config = dict(
    encoder_fused_qkv=False,
    encoder_bias='all',
    loss='l1',
    decoder_block='basic',
    lr_schedule='step',
)
Rows from block 14 of the encoder of a small image denoising autoencoder, named by matrix and row number. Rows with one number within an expert belong to one neuron, the router's apart. Each number is 200 + 20 x the weight over its row's rms, rounded and kept within 0 to 999. All counts start at 0.
Before each expert's rows are labels from the 100 images, of 14976, where the router gives the expert most weight on average: "strongest on" is what is common among them. Only what is clearly more common there than usual is listed. The data: aerial photos of the United States (SatlasPretrain).
# router: router (encoder.blocks.14.mlp.router.weight, 32x192, trained with AdamW), inputs 0-95
# up: expert up (encoder.blocks.14.mlp.up, 32x96x192), inputs 0-95
# down: expert down (encoder.blocks.14.mlp.down, 32x192x96, transposed), outputs 0-95

# expert 8
strongest on: crop field
router.8,188,186,247,210,174,221,184,220,208,204,221,200,192,211,206,192,231,187,215,170,164,205,261,220,165,190,177,216,165,212,239,212,176,183,205,156,201,213,164,157,208,213,204,202,217,205,203,212,183,228,210,173,183,178,196,200,236,159,195,199,201,194,190,207,218,198,239,203,194,177,211,181,214,204,189,181,203,228,195,193,202,227,213,211,235,204,199,221,202,225,199,232,182,233,206,203
up.0,189,188,220,194,184,236,179,184,245,182,188,230,213,178,198,170,199,205,206,193,197,211,181,220,228,217,234,163,179,225,198,215,177,192,199,197,179,186,162,195,199,200,210,232,176,218,160,223,165,197,179,205,210,217,220,216,190,194,173,181,212,186,189,162,206,227,213,183,218,183,188,211,220,201,212,230,195,192,208,194,206,196,201,217,185,194,199,194,198,187,194,187,200,195,198,158
down.0,179,178,191,216,212,205,201,202,208,204,195,198,178,195,211,197,208,198,197,185,216,201,204,232,222,208,213,175,180,207,212,186,191,182,219,163,189,223,202,207,197,197,223,200,216,197,195,240,197,162,193,168,185,186,234,207,158,213,192,156,193,206,197,194,249,210,187,178,222,240,189,167,196,237,203,213,210,182,210,187,235,179,169,187,223,214,208,167,217,155,208,197,187,195,199,183
up.1,215,181,231,203,206,212,179,205,195,189,187,204,228,200,173,187,235,176,221,178,220,172,220,171,196,206,233,169,172,216,202,155,211,209,195,168,210,221,231,202,232,217,201,193,184,184,233,279,207,208,172,202,257,206,187,212,245,212,187,215,208,179,212,178,187,201,205,210,162,217,206,234,196,224,210,178,200,197,249,192,209,179,195,210,193,228,192,219,204,186,254,173,213,219,197,194
down.1,205,184,182,186,207,202,220,216,217,196,218,216,210,195,224,218,182,199,210,223,178,163,199,202,217,206,206,206,180,193,193,206,204,175,192,187,177,183,213,231,200,223,182,212,170,197,220,203,193,180,200,166,189,177,193,216,206,198,181,207,200,188,196,201,206,211,221,192,223,176,208,211,211,193,223,236,193,212,242,203,179,178,172,223,215,200,217,167,207,188,200,213,157,214,212,210
up.2,228,206,208,219,226,190,210,197,176,194,166,180,175,203,186,182,221,191,209,189,249,207,178,184,215,231,204,184,151,244,221,212,217,223,212,208,206,214,197,188,166,204,207,226,198,157,195,164,217,200,196,190,212,162,199,219,180,200,211,180,213,218,192,179,217,197,181,213,199,162,170,184,259,204,194,166,183,163,194,167,208,218,237,232,222,202,219,205,210,217,191,192,219,197,201,211
down.2,230,197,191,193,190,179,199,246,214,218,202,189,172,167,160,193,197,185,163,233,177,211,177,218,202,230,234,221,221,213,181,119,184,189,245,195,185,233,157,172,228,218,182,220,169,209,184,179,184,212,221,225,205,183,206,192,193,199,208,207,211,181,182,215,197,203,203,177,176,181,199,213,187,162,191,160,213,224,209,177,211,216,192,196,253,207,185,183,202,214,207,204,188,192,214,223
up.3,224,219,202,222,182,169,241,209,249,212,188,191,183,241,203,173,210,207,186,194,191,186,224,165,195,172,154,194,204,257,207,190,173,204,191,200,222,178,199,186,177,199,167,182,199,202,238,205,197,191,195,215,200,226,193,183,214,175,214,201,200,207,193,202,232,201,238,245,195,205,188,219,205,232,223,217,152,181,211,214,205,208,216,175,206,167,178,195,170,253,166,218,205,198,220,173
down.3,181,230,221,166,214,177,214,157,210,197,201,200,177,235,197,202,208,197,208,191,182,183,190,191,193,212,201,170,215,177,149,195,203,245,184,199,145,182,176,190,203,216,186,191,191,207,189,192,168,228,188,206,187,205,169,177,215,216,205,159,188,234,169,158,207,183,195,199,203,195,206,178,215,212,202,221,219,170,202,211,245,230,199,209,225,205,188,225,197,194,188,180,223,158,218,211
up.4,198,193,231,211,235,209,228,200,195,214,232,223,185,176,220,170,225,165,170,163,222,207,157,208,191,222,220,201,183,202,201,189,196,187,208,217,209,246,192,219,200,194,219,216,163,160,203,193,187,188,195,165,205,175,191,177,148,182,201,213,192,208,202,230,220,203,200,196,160,235,147,201,232,170,203,174,211,176,198,187,195,201,176,227,211,202,203,205,230,207,189,161,177,171,191,206
down.4,223,184,233,241,162,213,185,229,207,202,199,197,215,179,172,170,183,208,195,228,167,193,222,187,212,250,183,173,204,182,222,193,200,211,216,188,187,209,186,210,192,209,225,228,154,178,204,195,224,230,195,208,218,199,205,231,178,197,202,226,214,217,198,200,190,201,203,224,221,177,216,210,209,245,209,205,194,247,214,156,227,186,198,207,201,207,197,182,234,233,215,217,180,185,168,191
up.5,186,227,212,190,201,201,182,202,185,206,201,181,214,178,210,199,175,190,202,199,177,173,218,205,198,191,182,139,187,190,191,229,216,192,210,208,190,232,205,197,195,218,187,198,178,199,208,227,212,224,183,233,203,197,241,216,196,229,210,218,192,240,187,193,218,205,196,234,192,192,208,229,216,219,199,194,205,187,170,215,204,202,227,238,182,186,185,178,232,207,189,209,184,196,228,203
down.5,171,194,236,214,183,206,188,226,210,180,216,189,221,198,226,202,195,201,196,196,212,191,185,195,195,191,202,198,228,215,180,188,194,182,203,184,205,198,195,188,199,226,187,180,221,200,208,166,171,193,201,194,203,197,245,196,156,219,203,201,161,214,188,179,220,194,185,196,179,226,223,223,193,194,203,183,182,210,203,195,241,170,168,239,238,189,208,168,199,152,204,185,199,200,200,191
up.6,162,195,196,177,220,198,185,227,209,206,187,187,220,161,190,168,197,211,223,205,184,205,211,183,194,173,194,177,199,206,200,219,189,164,175,216,193,224,210,215,224,201,136,190,236,226,168,181,192,202,157,174,214,209,232,200,162,204,219,217,211,174,200,196,214,185,198,211,202,178,174,173,208,212,215,224,211,249,178,185,217,258,168,217,227,200,196,193,246,188,204,187,234,190,181,227
down.6,223,213,216,206,183,211,179,207,201,216,206,205,192,162,206,226,231,220,184,159,203,205,218,251,192,219,214,181,167,218,194,191,189,205,209,151,210,188,188,211,217,186,155,214,195,205,213,184,224,229,187,212,216,187,199,205,180,191,212,182,190,189,203,160,207,232,189,217,219,215,207,201,179,208,166,172,176,192,225,168,219,213,185,191,233,184,188,194,202,181,217,163,240,198,157,160
up.7,173,200,185,180,192,211,195,176,162,216,192,217,197,227,185,228,241,215,193,197,190,247,182,186,171,195,170,183,214,184,188,205,187,202,220,214,158,208,223,195,165,215,195,182,195,165,206,215,195,200,221,226,199,196,124,198,177,193,173,171,205,193,200,162,220,223,203,204,162,189,191,197,229,192,204,210,169,207,188,191,221,185,198,179,180,199,212,173,207,202,202,221,179,204,214,189
down.7,217,209,205,205,204,187,206,172,211,213,230,181,224,227,191,212,186,195,203,208,189,219,254,203,200,172,233,224,221,202,222,233,206,165,213,173,181,183,223,182,213,189,197,187,187,207,214,184,222,179,203,186,209,180,190,162,220,225,231,176,187,177,170,182,153,187,191,190,219,168,158,182,246,217,202,198,218,152,205,216,202,201,194,220,202,194,177,204,222,194,196,212,196,230,134,160

# expert 30
strongest on: building
router.30,170,213,203,173,190,204,198,183,199,226,216,198,229,198,211,205,209,223,228,210,214,194,204,210,176,199,208,199,215,192,202,168,208,176,193,171,201,165,185,196,182,229,228,172,169,190,198,181,180,220,215,213,216,184,222,187,200,184,228,194,201,189,203,184,211,194,178,245,189,218,209,211,209,211,177,185,218,195,222,189,180,226,211,175,229,175,157,207,176,205,209,199,220,214,166,204
up.0,211,197,208,215,197,215,206,159,228,214,208,168,231,179,193,206,191,211,227,192,200,173,237,198,208,192,197,208,170,246,209,183,195,201,192,202,199,187,169,181,219,190,248,199,213,229,170,167,231,224,209,195,190,168,198,152,178,169,185,225,201,217,200,163,215,219,182,205,196,201,200,209,195,201,219,196,225,166,210,202,177,166,176,186,160,211,188,227,201,212,200,225,202,202,225,217
down.0,176,173,209,206,172,169,214,161,200,172,205,174,195,204,215,204,189,168,221,192,166,209,239,176,200,168,180,224,204,204,198,187,229,192,207,218,205,211,221,182,226,203,205,188,187,201,206,198,218,188,237,173,203,214,201,184,213,213,207,196,179,216,217,211,212,199,205,202,204,204,229,188,162,217,217,207,176,215,225,192,175,201,188,230,196,201,208,210,202,165,176,228,176,219,198,156
up.1,167,212,212,221,224,202,185,212,221,202,208,224,188,195,201,199,205,209,177,198,171,216,184,214,223,224,204,199,231,201,191,176,172,197,231,214,183,189,185,207,193,213,197,180,171,186,207,179,193,226,182,213,204,217,220,191,210,236,204,179,187,204,221,235,241,247,175,217,206,193,226,200,220,216,242,246,202,190,228,183,251,220,209,245,221,182,210,233,179,172,223,218,196,216,204,205
down.1,215,196,191,197,193,213,198,202,199,182,149,205,181,209,185,192,188,234,156,200,171,185,219,221,216,170,203,217,174,239,207,192,181,173,211,165,203,196,206,193,186,205,206,212,182,234,223,198,220,186,187,234,241,184,203,192,217,180,207,237,223,205,233,207,206,194,202,192,194,220,205,196,208,228,200,176,206,221,222,187,214,197,214,205,170,199,201,200,163,244,194,195,224,210,185,189
up.2,197,218,185,180,219,204,190,182,201,227,192,198,191,197,223,185,174,169,158,216,156,223,177,189,166,193,175,247,221,203,206,178,215,202,233,158,224,184,193,226,181,201,222,213,196,178,222,203,207,202,239,217,193,201,225,178,179,199,176,192,209,216,208,179,215,212,200,189,176,179,168,206,230,198,204,224,220,208,244,192,247,214,227,179,214,191,178,207,196,219,193,198,196,187,188,219
down.2,216,143,204,222,171,184,215,183,193,190,204,210,181,198,239,201,207,199,188,201,184,189,219,160,239,152,185,211,197,187,222,219,191,194,190,199,193,205,225,178,199,194,189,219,221,205,243,192,177,187,209,220,190,211,235,216,182,209,226,184,188,229,209,174,189,202,173,179,229,226,249,239,245,220,254,209,161,209,193,212,212,242,220,206,209,192,193,188,199,203,164,200,211,212,205,197
up.3,187,171,187,180,190,201,191,184,195,220,184,217,220,201,208,222,196,213,198,176,231,208,199,188,217,198,181,204,197,205,224,233,230,217,213,193,204,210,240,239,234,173,185,157,200,215,176,185,201,218,181,179,187,175,235,214,172,208,184,225,212,204,198,216,174,193,230,183,221,182,202,174,218,188,208,184,218,193,196,216,205,205,218,229,158,197,177,167,193,242,216,216,204,181,207,216
down.3,214,194,184,216,221,223,216,180,195,196,164,192,191,187,203,221,183,214,201,186,219,161,196,190,215,241,193,179,215,206,148,222,176,200,213,196,180,202,193,194,189,198,171,201,216,196,223,206,190,205,216,160,223,179,231,202,177,192,165,199,199,243,240,215,180,214,194,215,205,198,168,184,208,179,216,173,195,156,199,203,236,207,176,214,210,220,198,237,215,193,219,215,167,218,249,241
up.4,186,238,196,215,219,203,181,206,188,195,190,173,195,214,167,217,213,223,201,195,203,212,194,162,206,212,204,198,189,189,184,209,216,212,203,227,206,218,175,163,200,181,206,207,228,176,224,226,198,175,206,227,193,236,219,201,233,171,199,193,197,160,232,214,220,216,228,188,178,209,195,195,218,255,212,189,207,205,193,226,228,170,210,167,160,187,176,201,211,233,199,189,225,192,213,205
down.4,209,247,241,251,209,208,211,228,193,231,200,189,205,250,162,222,201,182,231,222,205,216,200,217,215,184,204,188,166,217,227,217,203,196,198,217,212,254,228,198,194,202,198,175,231,200,215,192,197,197,214,195,212,189,172,208,195,234,180,215,181,184,242,194,224,186,208,218,215,181,199,211,215,224,210,210,191,201,206,197,219,187,211,184,197,228,222,207,246,228,186,196,214,245,214,161
up.5,177,181,189,219,209,209,175,207,199,227,192,180,197,226,196,203,240,179,167,211,186,217,160,215,170,228,190,230,234,193,181,193,167,205,194,183,178,169,198,199,211,185,171,204,191,222,202,201,202,196,188,218,196,213,204,186,182,226,221,225,206,207,179,213,224,212,217,206,184,173,201,201,215,236,157,218,218,204,193,205,229,217,258,212,196,197,209,203,194,210,182,193,239,174,204,214
down.5,207,195,160,206,204,207,220,217,236,188,169,217,182,220,180,210,215,214,205,188,205,223,204,203,212,188,192,208,179,184,206,219,187,204,191,201,187,177,225,224,195,182,229,180,165,275,189,201,206,180,198,196,166,207,168,185,222,173,207,159,237,179,226,222,213,158,196,177,195,178,186,258,162,230,199,199,197,230,233,251,186,230,171,188,177,187,189,180,185,222,229,196,224,211,198,216
up.6,204,202,182,188,191,201,192,189,190,226,178,189,206,218,191,222,184,163,206,196,208,224,199,161,189,178,191,173,208,233,224,201,208,231,198,222,219,190,203,211,204,236,177,182,183,191,212,185,192,202,199,213,187,230,204,195,176,174,181,168,204,146,190,200,197,176,244,217,212,183,161,155,179,213,182,185,193,199,161,206,221,196,212,205,177,205,208,181,223,223,178,186,188,200,184,185
down.6,225,163,195,206,172,211,202,193,175,179,166,204,231,187,195,184,178,201,202,204,223,189,191,209,209,204,199,167,192,185,249,198,160,195,201,222,218,227,221,195,179,227,203,234,198,199,196,211,208,234,176,163,199,186,202,206,179,182,196,244,192,206,196,226,192,196,193,181,182,203,161,161,185,208,228,188,202,233,210,189,171,197,211,226,182,228,206,168,206,189,233,218,201,227,190,219
up.7,198,221,238,181,192,195,207,181,205,210,197,192,183,209,228,198,207,197,214,206,216,233,197,206,218,233,186,217,187,176,230,214,205,234,203,230,213,199,201,199,203,163,176,197,196,208,218,210,214,175,173,191,184,174,197,178,181,180,210,210,200,194,218,224,200,208,202,184,214,225,201,176,193,196,179,208,197,200,193,207,181,231,198,158,194,190,180,147,212,192,224,231,174,182,179,213
down.7,208,180,173,211,189,191,192,218,236,211,229,204,189,205,155,223,214,182,206,193,198,179,194,202,231,180,185,183,212,190,212,183,190,193,197,227,192,202,206,188,193,210,219,204,219,187,200,175,182,209,232,181,204,213,225,196,179,164,209,215,191,189,210,202,206,230,205,173,224,178,209,232,209,200,238,205,165,194,199,224,188,235,216,214,177,231,183,201,202,213,207,215,219,219,248,214

# expert 17
strongest on: crop field
router.17,240,192,200,227,211,215,209,211,184,216,217,146,207,211,199,187,194,187,207,197,157,231,230,196,205,223,183,195,204,180,216,210,194,162,208,166,202,168,199,214,192,196,194,159,192,208,206,161,188,208,219,177,170,207,210,194,212,197,212,212,195,188,164,191,213,168,215,173,208,226,186,204,203,209,156,177,206,162,186,225,210,218,196,190,208,200,193,234,182,231,177,196,189,223,190,200
up.0,219,232,198,206,211,217,225,207,246,207,199,214,187,221,182,198,180,204,209,219,235,186,212,184,219,196,210,187,191,170,200,220,207,258,165,192,169,159,218,197,204,203,163,193,200,232,169,227,194,214,200,233,220,203,175,188,186,204,201,173,183,191,192,202,202,210,219,205,219,177,206,217,202,189,219,221,194,193,153,182,172,181,181,163,225,203,167,173,208,190,219,212,217,208,200,191
down.0,205,210,200,178,172,215,229,176,213,212,213,173,182,206,165,200,222,198,214,200,187,181,225,243,193,215,205,215,196,204,202,236,193,177,178,200,191,192,240,196,239,208,207,203,159,213,197,204,200,205,196,214,194,210,206,190,250,211,212,175,241,202,202,186,197,191,167,154,175,200,188,205,193,187,177,212,221,209,217,153,211,185,213,181,213,198,187,222,178,171,214,177,214,158,220,178
up.1,182,204,179,196,199,212,197,195,189,189,184,229,237,203,195,219,197,207,201,181,185,169,215,192,180,216,219,204,209,164,215,180,183,236,204,202,200,191,218,187,175,207,197,185,206,193,225,232,188,174,188,190,194,185,194,190,187,203,181,190,195,180,238,174,232,152,261,159,184,191,217,198,187,179,200,188,178,203,180,192,174,213,193,151,190,231,200,207,200,196,189,222,195,195,188,205
down.1,203,203,177,208,198,197,214,171,196,211,241,163,174,224,192,192,173,242,196,232,253,207,205,215,201,223,179,185,195,215,185,238,167,185,188,235,153,177,222,179,191,214,217,180,180,220,210,188,202,188,210,239,226,205,195,220,236,187,173,230,220,220,223,186,226,186,219,175,181,187,195,172,195,221,177,188,192,220,219,214,208,201,188,219,187,168,167,247,211,185,231,224,201,200,176,184
up.2,211,200,215,171,201,193,202,181,210,225,194,177,187,161,178,230,190,181,199,229,165,185,212,177,181,157,151,193,185,223,203,150,185,200,210,180,202,198,211,188,216,197,239,190,197,207,199,192,212,225,191,181,274,190,168,229,191,203,221,216,187,195,231,181,187,197,211,234,196,228,181,199,183,224,183,196,171,184,205,171,200,207,189,202,176,231,156,180,176,167,186,159,224,206,200,154
down.2,193,194,206,205,212,230,207,199,200,224,197,198,206,208,203,213,209,193,199,189,213,176,215,234,222,189,199,158,198,184,186,213,192,188,247,205,187,215,160,202,205,231,180,206,178,219,212,216,197,238,197,207,203,222,201,182,183,205,218,200,240,191,226,194,199,208,191,193,200,178,198,181,186,233,221,226,162,224,184,208,200,198,225,197,192,176,225,221,193,211,202,220,193,197,219,206
up.3,203,149,200,204,208,189,217,220,186,181,232,171,176,208,174,202,189,218,209,171,170,207,212,199,230,222,224,208,234,200,229,211,147,199,222,201,189,185,220,199,197,215,194,206,238,159,210,171,183,181,167,191,196,180,187,214,204,202,187,196,180,231,173,166,196,176,176,212,171,198,201,208,203,212,189,192,220,195,178,227,219,235,156,204,222,188,196,237,210,202,180,208,179,166,221,175
down.3,179,188,204,220,182,185,193,214,216,185,213,200,199,192,205,202,199,200,171,184,194,195,196,188,195,209,175,191,173,137,218,147,197,188,185,213,217,216,205,211,204,167,238,203,180,181,188,247,206,255,205,237,164,203,211,186,166,176,216,190,192,217,171,229,242,227,184,204,208,205,210,179,203,192,216,186,207,208,205,164,208,218,201,208,229,225,233,200,232,213,217,208,228,237,206,170
up.4,204,186,185,197,208,187,229,212,219,205,172,234,164,194,219,179,227,219,202,196,172,195,224,208,209,186,189,164,198,188,213,167,223,205,149,192,232,200,242,215,197,209,187,225,199,224,205,219,189,234,205,238,200,223,219,209,200,179,191,186,205,183,180,197,217,217,206,210,194,216,221,201,211,197,194,192,235,182,183,209,188,192,189,201,251,217,202,224,173,204,179,195,230,205,213,178
down.4,220,217,196,231,201,207,217,193,218,227,219,167,182,227,187,232,191,210,192,212,209,159,192,209,192,171,174,196,199,222,198,207,184,184,200,198,233,191,194,191,202,196,173,222,205,208,160,216,188,216,224,193,193,208,196,223,195,201,208,201,216,229,187,139,181,201,221,199,199,180,207,171,231,211,194,199,223,194,222,184,215,225,183,171,242,152,205,192,212,170,223,244,247,173,223,186
up.5,213,209,192,195,226,210,190,203,190,176,188,237,214,200,213,178,220,213,195,185,200,210,188,209,199,212,203,176,231,200,231,225,157,203,207,216,164,175,216,218,222,168,206,212,213,178,192,229,207,199,185,200,215,179,216,198,221,196,193,200,221,224,183,201,196,174,211,249,199,187,178,205,219,245,204,202,215,178,196,194,206,202,203,207,236,203,174,208,222,220,210,223,226,212,222,237
down.5,196,190,200,179,211,205,193,239,198,219,234,195,195,210,174,212,166,227,189,202,187,200,227,172,188,217,208,214,174,208,208,172,220,204,192,200,202,219,167,181,210,214,224,197,207,179,224,159,213,196,179,180,237,177,212,241,159,182,213,202,175,220,226,175,184,199,212,206,231,172,199,185,203,206,181,203,191,215,246,187,191,193,208,206,192,196,174,193,223,183,184,179,223,189,179,200
up.6,184,227,208,185,221,190,205,185,213,239,195,251,188,186,234,199,187,221,247,210,174,209,228,181,181,166,183,203,204,213,225,189,236,215,168,193,225,156,173,189,200,200,197,196,208,210,212,229,183,225,211,202,236,225,230,230,216,209,175,185,215,203,199,210,203,202,250,198,216,211,213,188,201,213,196,175,185,181,191,198,217,198,220,218,201,222,221,186,214,201,201,206,207,221,193,207
down.6,212,196,211,211,191,227,197,163,195,188,231,183,183,210,199,216,206,223,214,188,205,193,179,245,205,214,218,220,207,214,187,191,185,172,233,203,201,215,159,172,171,250,179,180,193,194,179,202,185,176,220,177,166,216,176,212,217,214,160,173,197,197,196,197,223,193,173,216,239,177,240,208,238,188,192,224,180,177,173,215,197,181,209,188,234,174,197,194,209,175,194,178,222,171,234,193
up.7,223,227,190,212,195,191,193,177,227,235,185,188,159,224,173,200,142,191,204,246,209,177,216,234,207,193,178,218,192,233,201,204,232,211,180,191,208,183,224,174,178,204,198,194,208,181,205,189,166,226,169,211,223,160,223,197,194,204,199,210,210,174,200,195,180,234,203,196,157,193,196,220,194,191,197,212,216,187,203,181,211,211,193,203,198,231,187,186,171,200,243,220,241,201,184,201
down.7,192,177,182,196,221,189,204,197,209,191,183,219,191,229,183,205,239,194,199,168,168,211,213,199,239,178,161,193,185,245,210,209,181,182,196,179,180,195,202,227,172,209,221,198,189,152,206,193,239,190,204,205,159,203,211,198,192,220,172,164,217,217,206,199,220,188,192,170,185,187,209,228,197,203,199,216,186,186,182,202,223,210,226,182,181,164,219,265,202,208,218,207,187,201,206,219

# expert 26
strongest on: crop field
router.26,198,207,174,180,189,169,213,187,194,209,200,99,217,187,193,184,220,197,157,165,190,219,198,177,172,221,183,172,216,174,211,184,211,215,197,136,206,161,209,198,193,172,176,193,204,207,199,174,213,204,217,175,204,201,215,180,211,176,201,216,210,230,184,211,194,228,200,226,191,212,196,222,176,192,184,164,201,189,227,230,210,206,202,157,229,159,223,240,202,161,200,195,199,192,222,222
up.0,202,231,203,189,205,235,216,233,217,197,199,173,229,194,191,208,167,177,206,209,197,205,184,184,192,213,195,215,189,200,213,233,215,194,205,181,230,236,189,188,228,232,199,243,203,201,219,167,178,232,190,184,241,157,177,186,198,161,214,243,235,204,202,187,180,190,200,226,178,224,218,226,184,197,187,180,179,233,208,205,197,176,174,151,184,211,212,213,201,200,185,214,235,204,185,182
down.0,226,197,174,201,189,215,168,166,201,225,216,222,206,186,204,236,191,200,208,179,205,217,194,249,207,240,176,219,204,197,233,219,159,223,179,201,219,218,221,186,189,188,239,203,216,205,189,250,217,178,209,188,222,189,196,197,217,206,193,223,189,189,187,185,215,173,217,192,213,223,189,179,147,189,188,195,219,193,207,184,182,210,207,218,177,196,179,174,150,184,220,208,181,159,194,219
up.1,205,182,206,193,173,185,207,190,228,199,226,209,206,193,186,197,220,204,227,173,159,198,225,193,205,143,184,161,204,219,191,201,188,187,200,173,180,193,198,217,186,179,159,224,205,248,193,191,199,210,183,210,211,242,216,189,186,204,225,189,197,199,196,187,201,198,194,222,236,229,227,225,211,235,169,202,190,239,195,203,219,209,216,218,245,191,253,205,183,185,211,204,224,205,188,211
down.1,184,202,193,158,207,198,209,164,194,202,194,193,190,189,187,198,177,211,208,200,206,202,214,199,186,224,211,184,180,180,186,205,172,231,181,179,201,193,212,207,200,174,207,210,200,212,194,217,202,207,213,212,241,206,178,200,248,180,190,202,217,220,178,166,184,181,200,202,180,220,184,216,220,205,167,200,192,204,188,197,217,217,215,197,213,221,211,178,199,223,184,202,245,203,203,173
up.2,203,205,211,198,191,187,190,197,209,185,164,202,208,181,234,184,252,202,203,170,191,209,198,203,192,208,206,184,212,203,186,161,201,223,183,169,219,234,206,229,204,205,219,167,192,196,200,186,182,223,185,205,185,190,166,209,188,202,186,193,217,243,172,198,176,201,156,188,190,187,156,211,198,185,173,201,198,212,238,200,189,199,221,240,198,220,195,213,205,198,219,195,189,212,230,193
down.2,167,166,217,215,208,208,196,195,221,211,172,220,198,201,207,177,227,231,181,181,164,221,196,171,199,204,183,172,184,150,227,171,242,191,187,170,210,203,197,231,216,182,181,160,185,240,202,217,191,200,173,228,181,202,186,181,250,201,175,177,216,187,202,184,195,229,213,175,211,220,214,221,171,166,188,208,210,223,202,176,230,223,224,210,214,217,217,193,192,186,268,191,178,186,213,202
up.3,205,193,194,206,181,199,177,240,174,211,198,182,193,201,206,206,242,208,183,160,226,197,206,193,202,207,208,225,206,180,162,205,198,218,199,167,215,231,212,187,195,186,234,177,169,193,204,177,197,197,206,170,215,175,192,205,191,200,177,182,216,199,209,205,220,207,211,215,230,222,157,198,222,185,179,188,217,192,230,180,213,201,210,179,220,217,189,195,208,184,172,166,230,149,186,170
down.3,190,192,214,226,190,216,204,202,222,203,184,203,225,165,176,196,228,234,189,176,184,172,215,228,202,209,235,206,168,179,225,189,226,196,170,166,197,194,203,196,222,177,235,197,229,216,170,204,199,181,173,207,217,183,211,187,136,187,194,181,188,164,172,239,220,234,187,179,204,213,201,173,185,192,194,168,200,194,209,169,201,226,213,194,208,217,191,184,218,185,226,168,222,136,176,194
up.4,193,206,170,184,198,199,221,186,202,208,182,214,212,197,212,193,165,175,217,208,222,179,176,199,180,213,215,226,187,194,189,247,216,202,202,219,218,212,193,215,168,218,208,234,188,168,199,210,226,171,234,213,202,157,188,206,225,209,186,215,202,232,209,195,201,174,197,182,178,174,175,155,219,186,206,185,224,206,235,184,190,182,187,197,212,213,185,206,219,216,201,209,152,190,192,206
down.4,194,194,196,193,215,212,164,216,188,220,235,187,176,219,193,217,176,200,187,184,202,227,188,243,157,235,189,177,229,183,201,212,211,163,236,206,165,199,185,155,198,213,215,197,191,160,217,185,210,160,193,183,220,189,220,244,189,201,209,216,186,202,186,225,206,225,220,199,203,177,190,201,199,186,185,193,216,206,213,183,207,163,201,184,177,194,203,209,195,215,203,220,157,180,209,192
up.5,176,153,208,211,177,187,181,200,250,217,230,209,205,169,204,209,177,172,187,221,213,169,184,195,193,191,224,232,182,215,203,259,234,194,178,234,198,223,189,221,205,184,171,218,186,231,184,207,185,197,208,192,192,185,219,184,184,195,216,211,190,226,181,196,212,216,187,192,183,162,194,169,195,171,218,173,221,209,235,210,220,179,178,214,166,185,215,212,212,206,180,174,213,190,214,192
down.5,176,184,191,189,230,183,186,204,192,214,221,208,174,190,202,212,217,225,201,214,156,207,206,209,203,209,182,214,242,165,196,213,207,180,171,197,229,216,153,205,207,204,188,211,218,164,187,194,186,211,235,183,191,202,217,193,191,203,162,200,181,200,182,229,216,223,186,187,226,171,221,205,201,167,180,195,203,171,192,232,211,209,205,204,197,180,252,211,167,218,200,218,189,190,235,182
up.6,227,218,222,211,197,192,188,242,234,213,201,195,193,203,233,210,202,211,156,186,162,169,191,213,175,232,230,203,181,221,223,199,203,198,180,179,190,217,181,207,221,177,214,190,205,191,203,199,208,224,223,176,177,209,208,205,139,196,220,198,183,204,192,235,215,232,170,174,201,175,176,223,195,191,184,194,185,193,225,156,225,232,217,204,179,159,214,210,194,187,193,219,210,176,203,174
down.6,205,159,196,186,195,232,248,227,193,199,216,210,192,187,187,171,176,190,159,210,188,204,197,225,214,194,227,184,181,219,202,182,198,218,215,224,190,182,191,206,215,182,197,235,228,208,190,182,196,210,215,188,192,190,186,195,230,163,187,187,218,221,180,209,221,222,211,172,226,202,216,199,191,185,235,216,204,212,229,206,198,214,193,169,196,192,197,220,207,209,217,226,194,227,212,223
up.7,189,182,151,161,198,168,181,198,211,176,183,179,182,191,198,200,182,183,210,204,199,224,213,191,215,186,220,220,203,255,216,219,235,206,183,192,230,214,207,185,203,204,163,186,195,184,202,218,223,189,217,186,180,199,193,191,245,197,195,193,214,238,175,198,187,217,173,183,169,180,190,163,178,205,198,212,209,153,210,205,173,176,182,196,185,219,204,198,208,177,177,209,202,201,221,195
down.7,182,232,199,192,212,190,169,166,207,179,197,233,193,219,229,198,202,226,180,233,180,225,166,211,182,236,196,230,228,206,204,211,215,177,177,219,186,202,215,195,200,176,201,150,199,197,188,185,144,207,180,184,193,198,194,176,187,205,190,181,204,213,189,241,230,230,145,201,197,218,193,179,196,173,169,227,185,242,191,168,183,172,201,202,185,211,187,177,212,200,211,220,192,197,224,188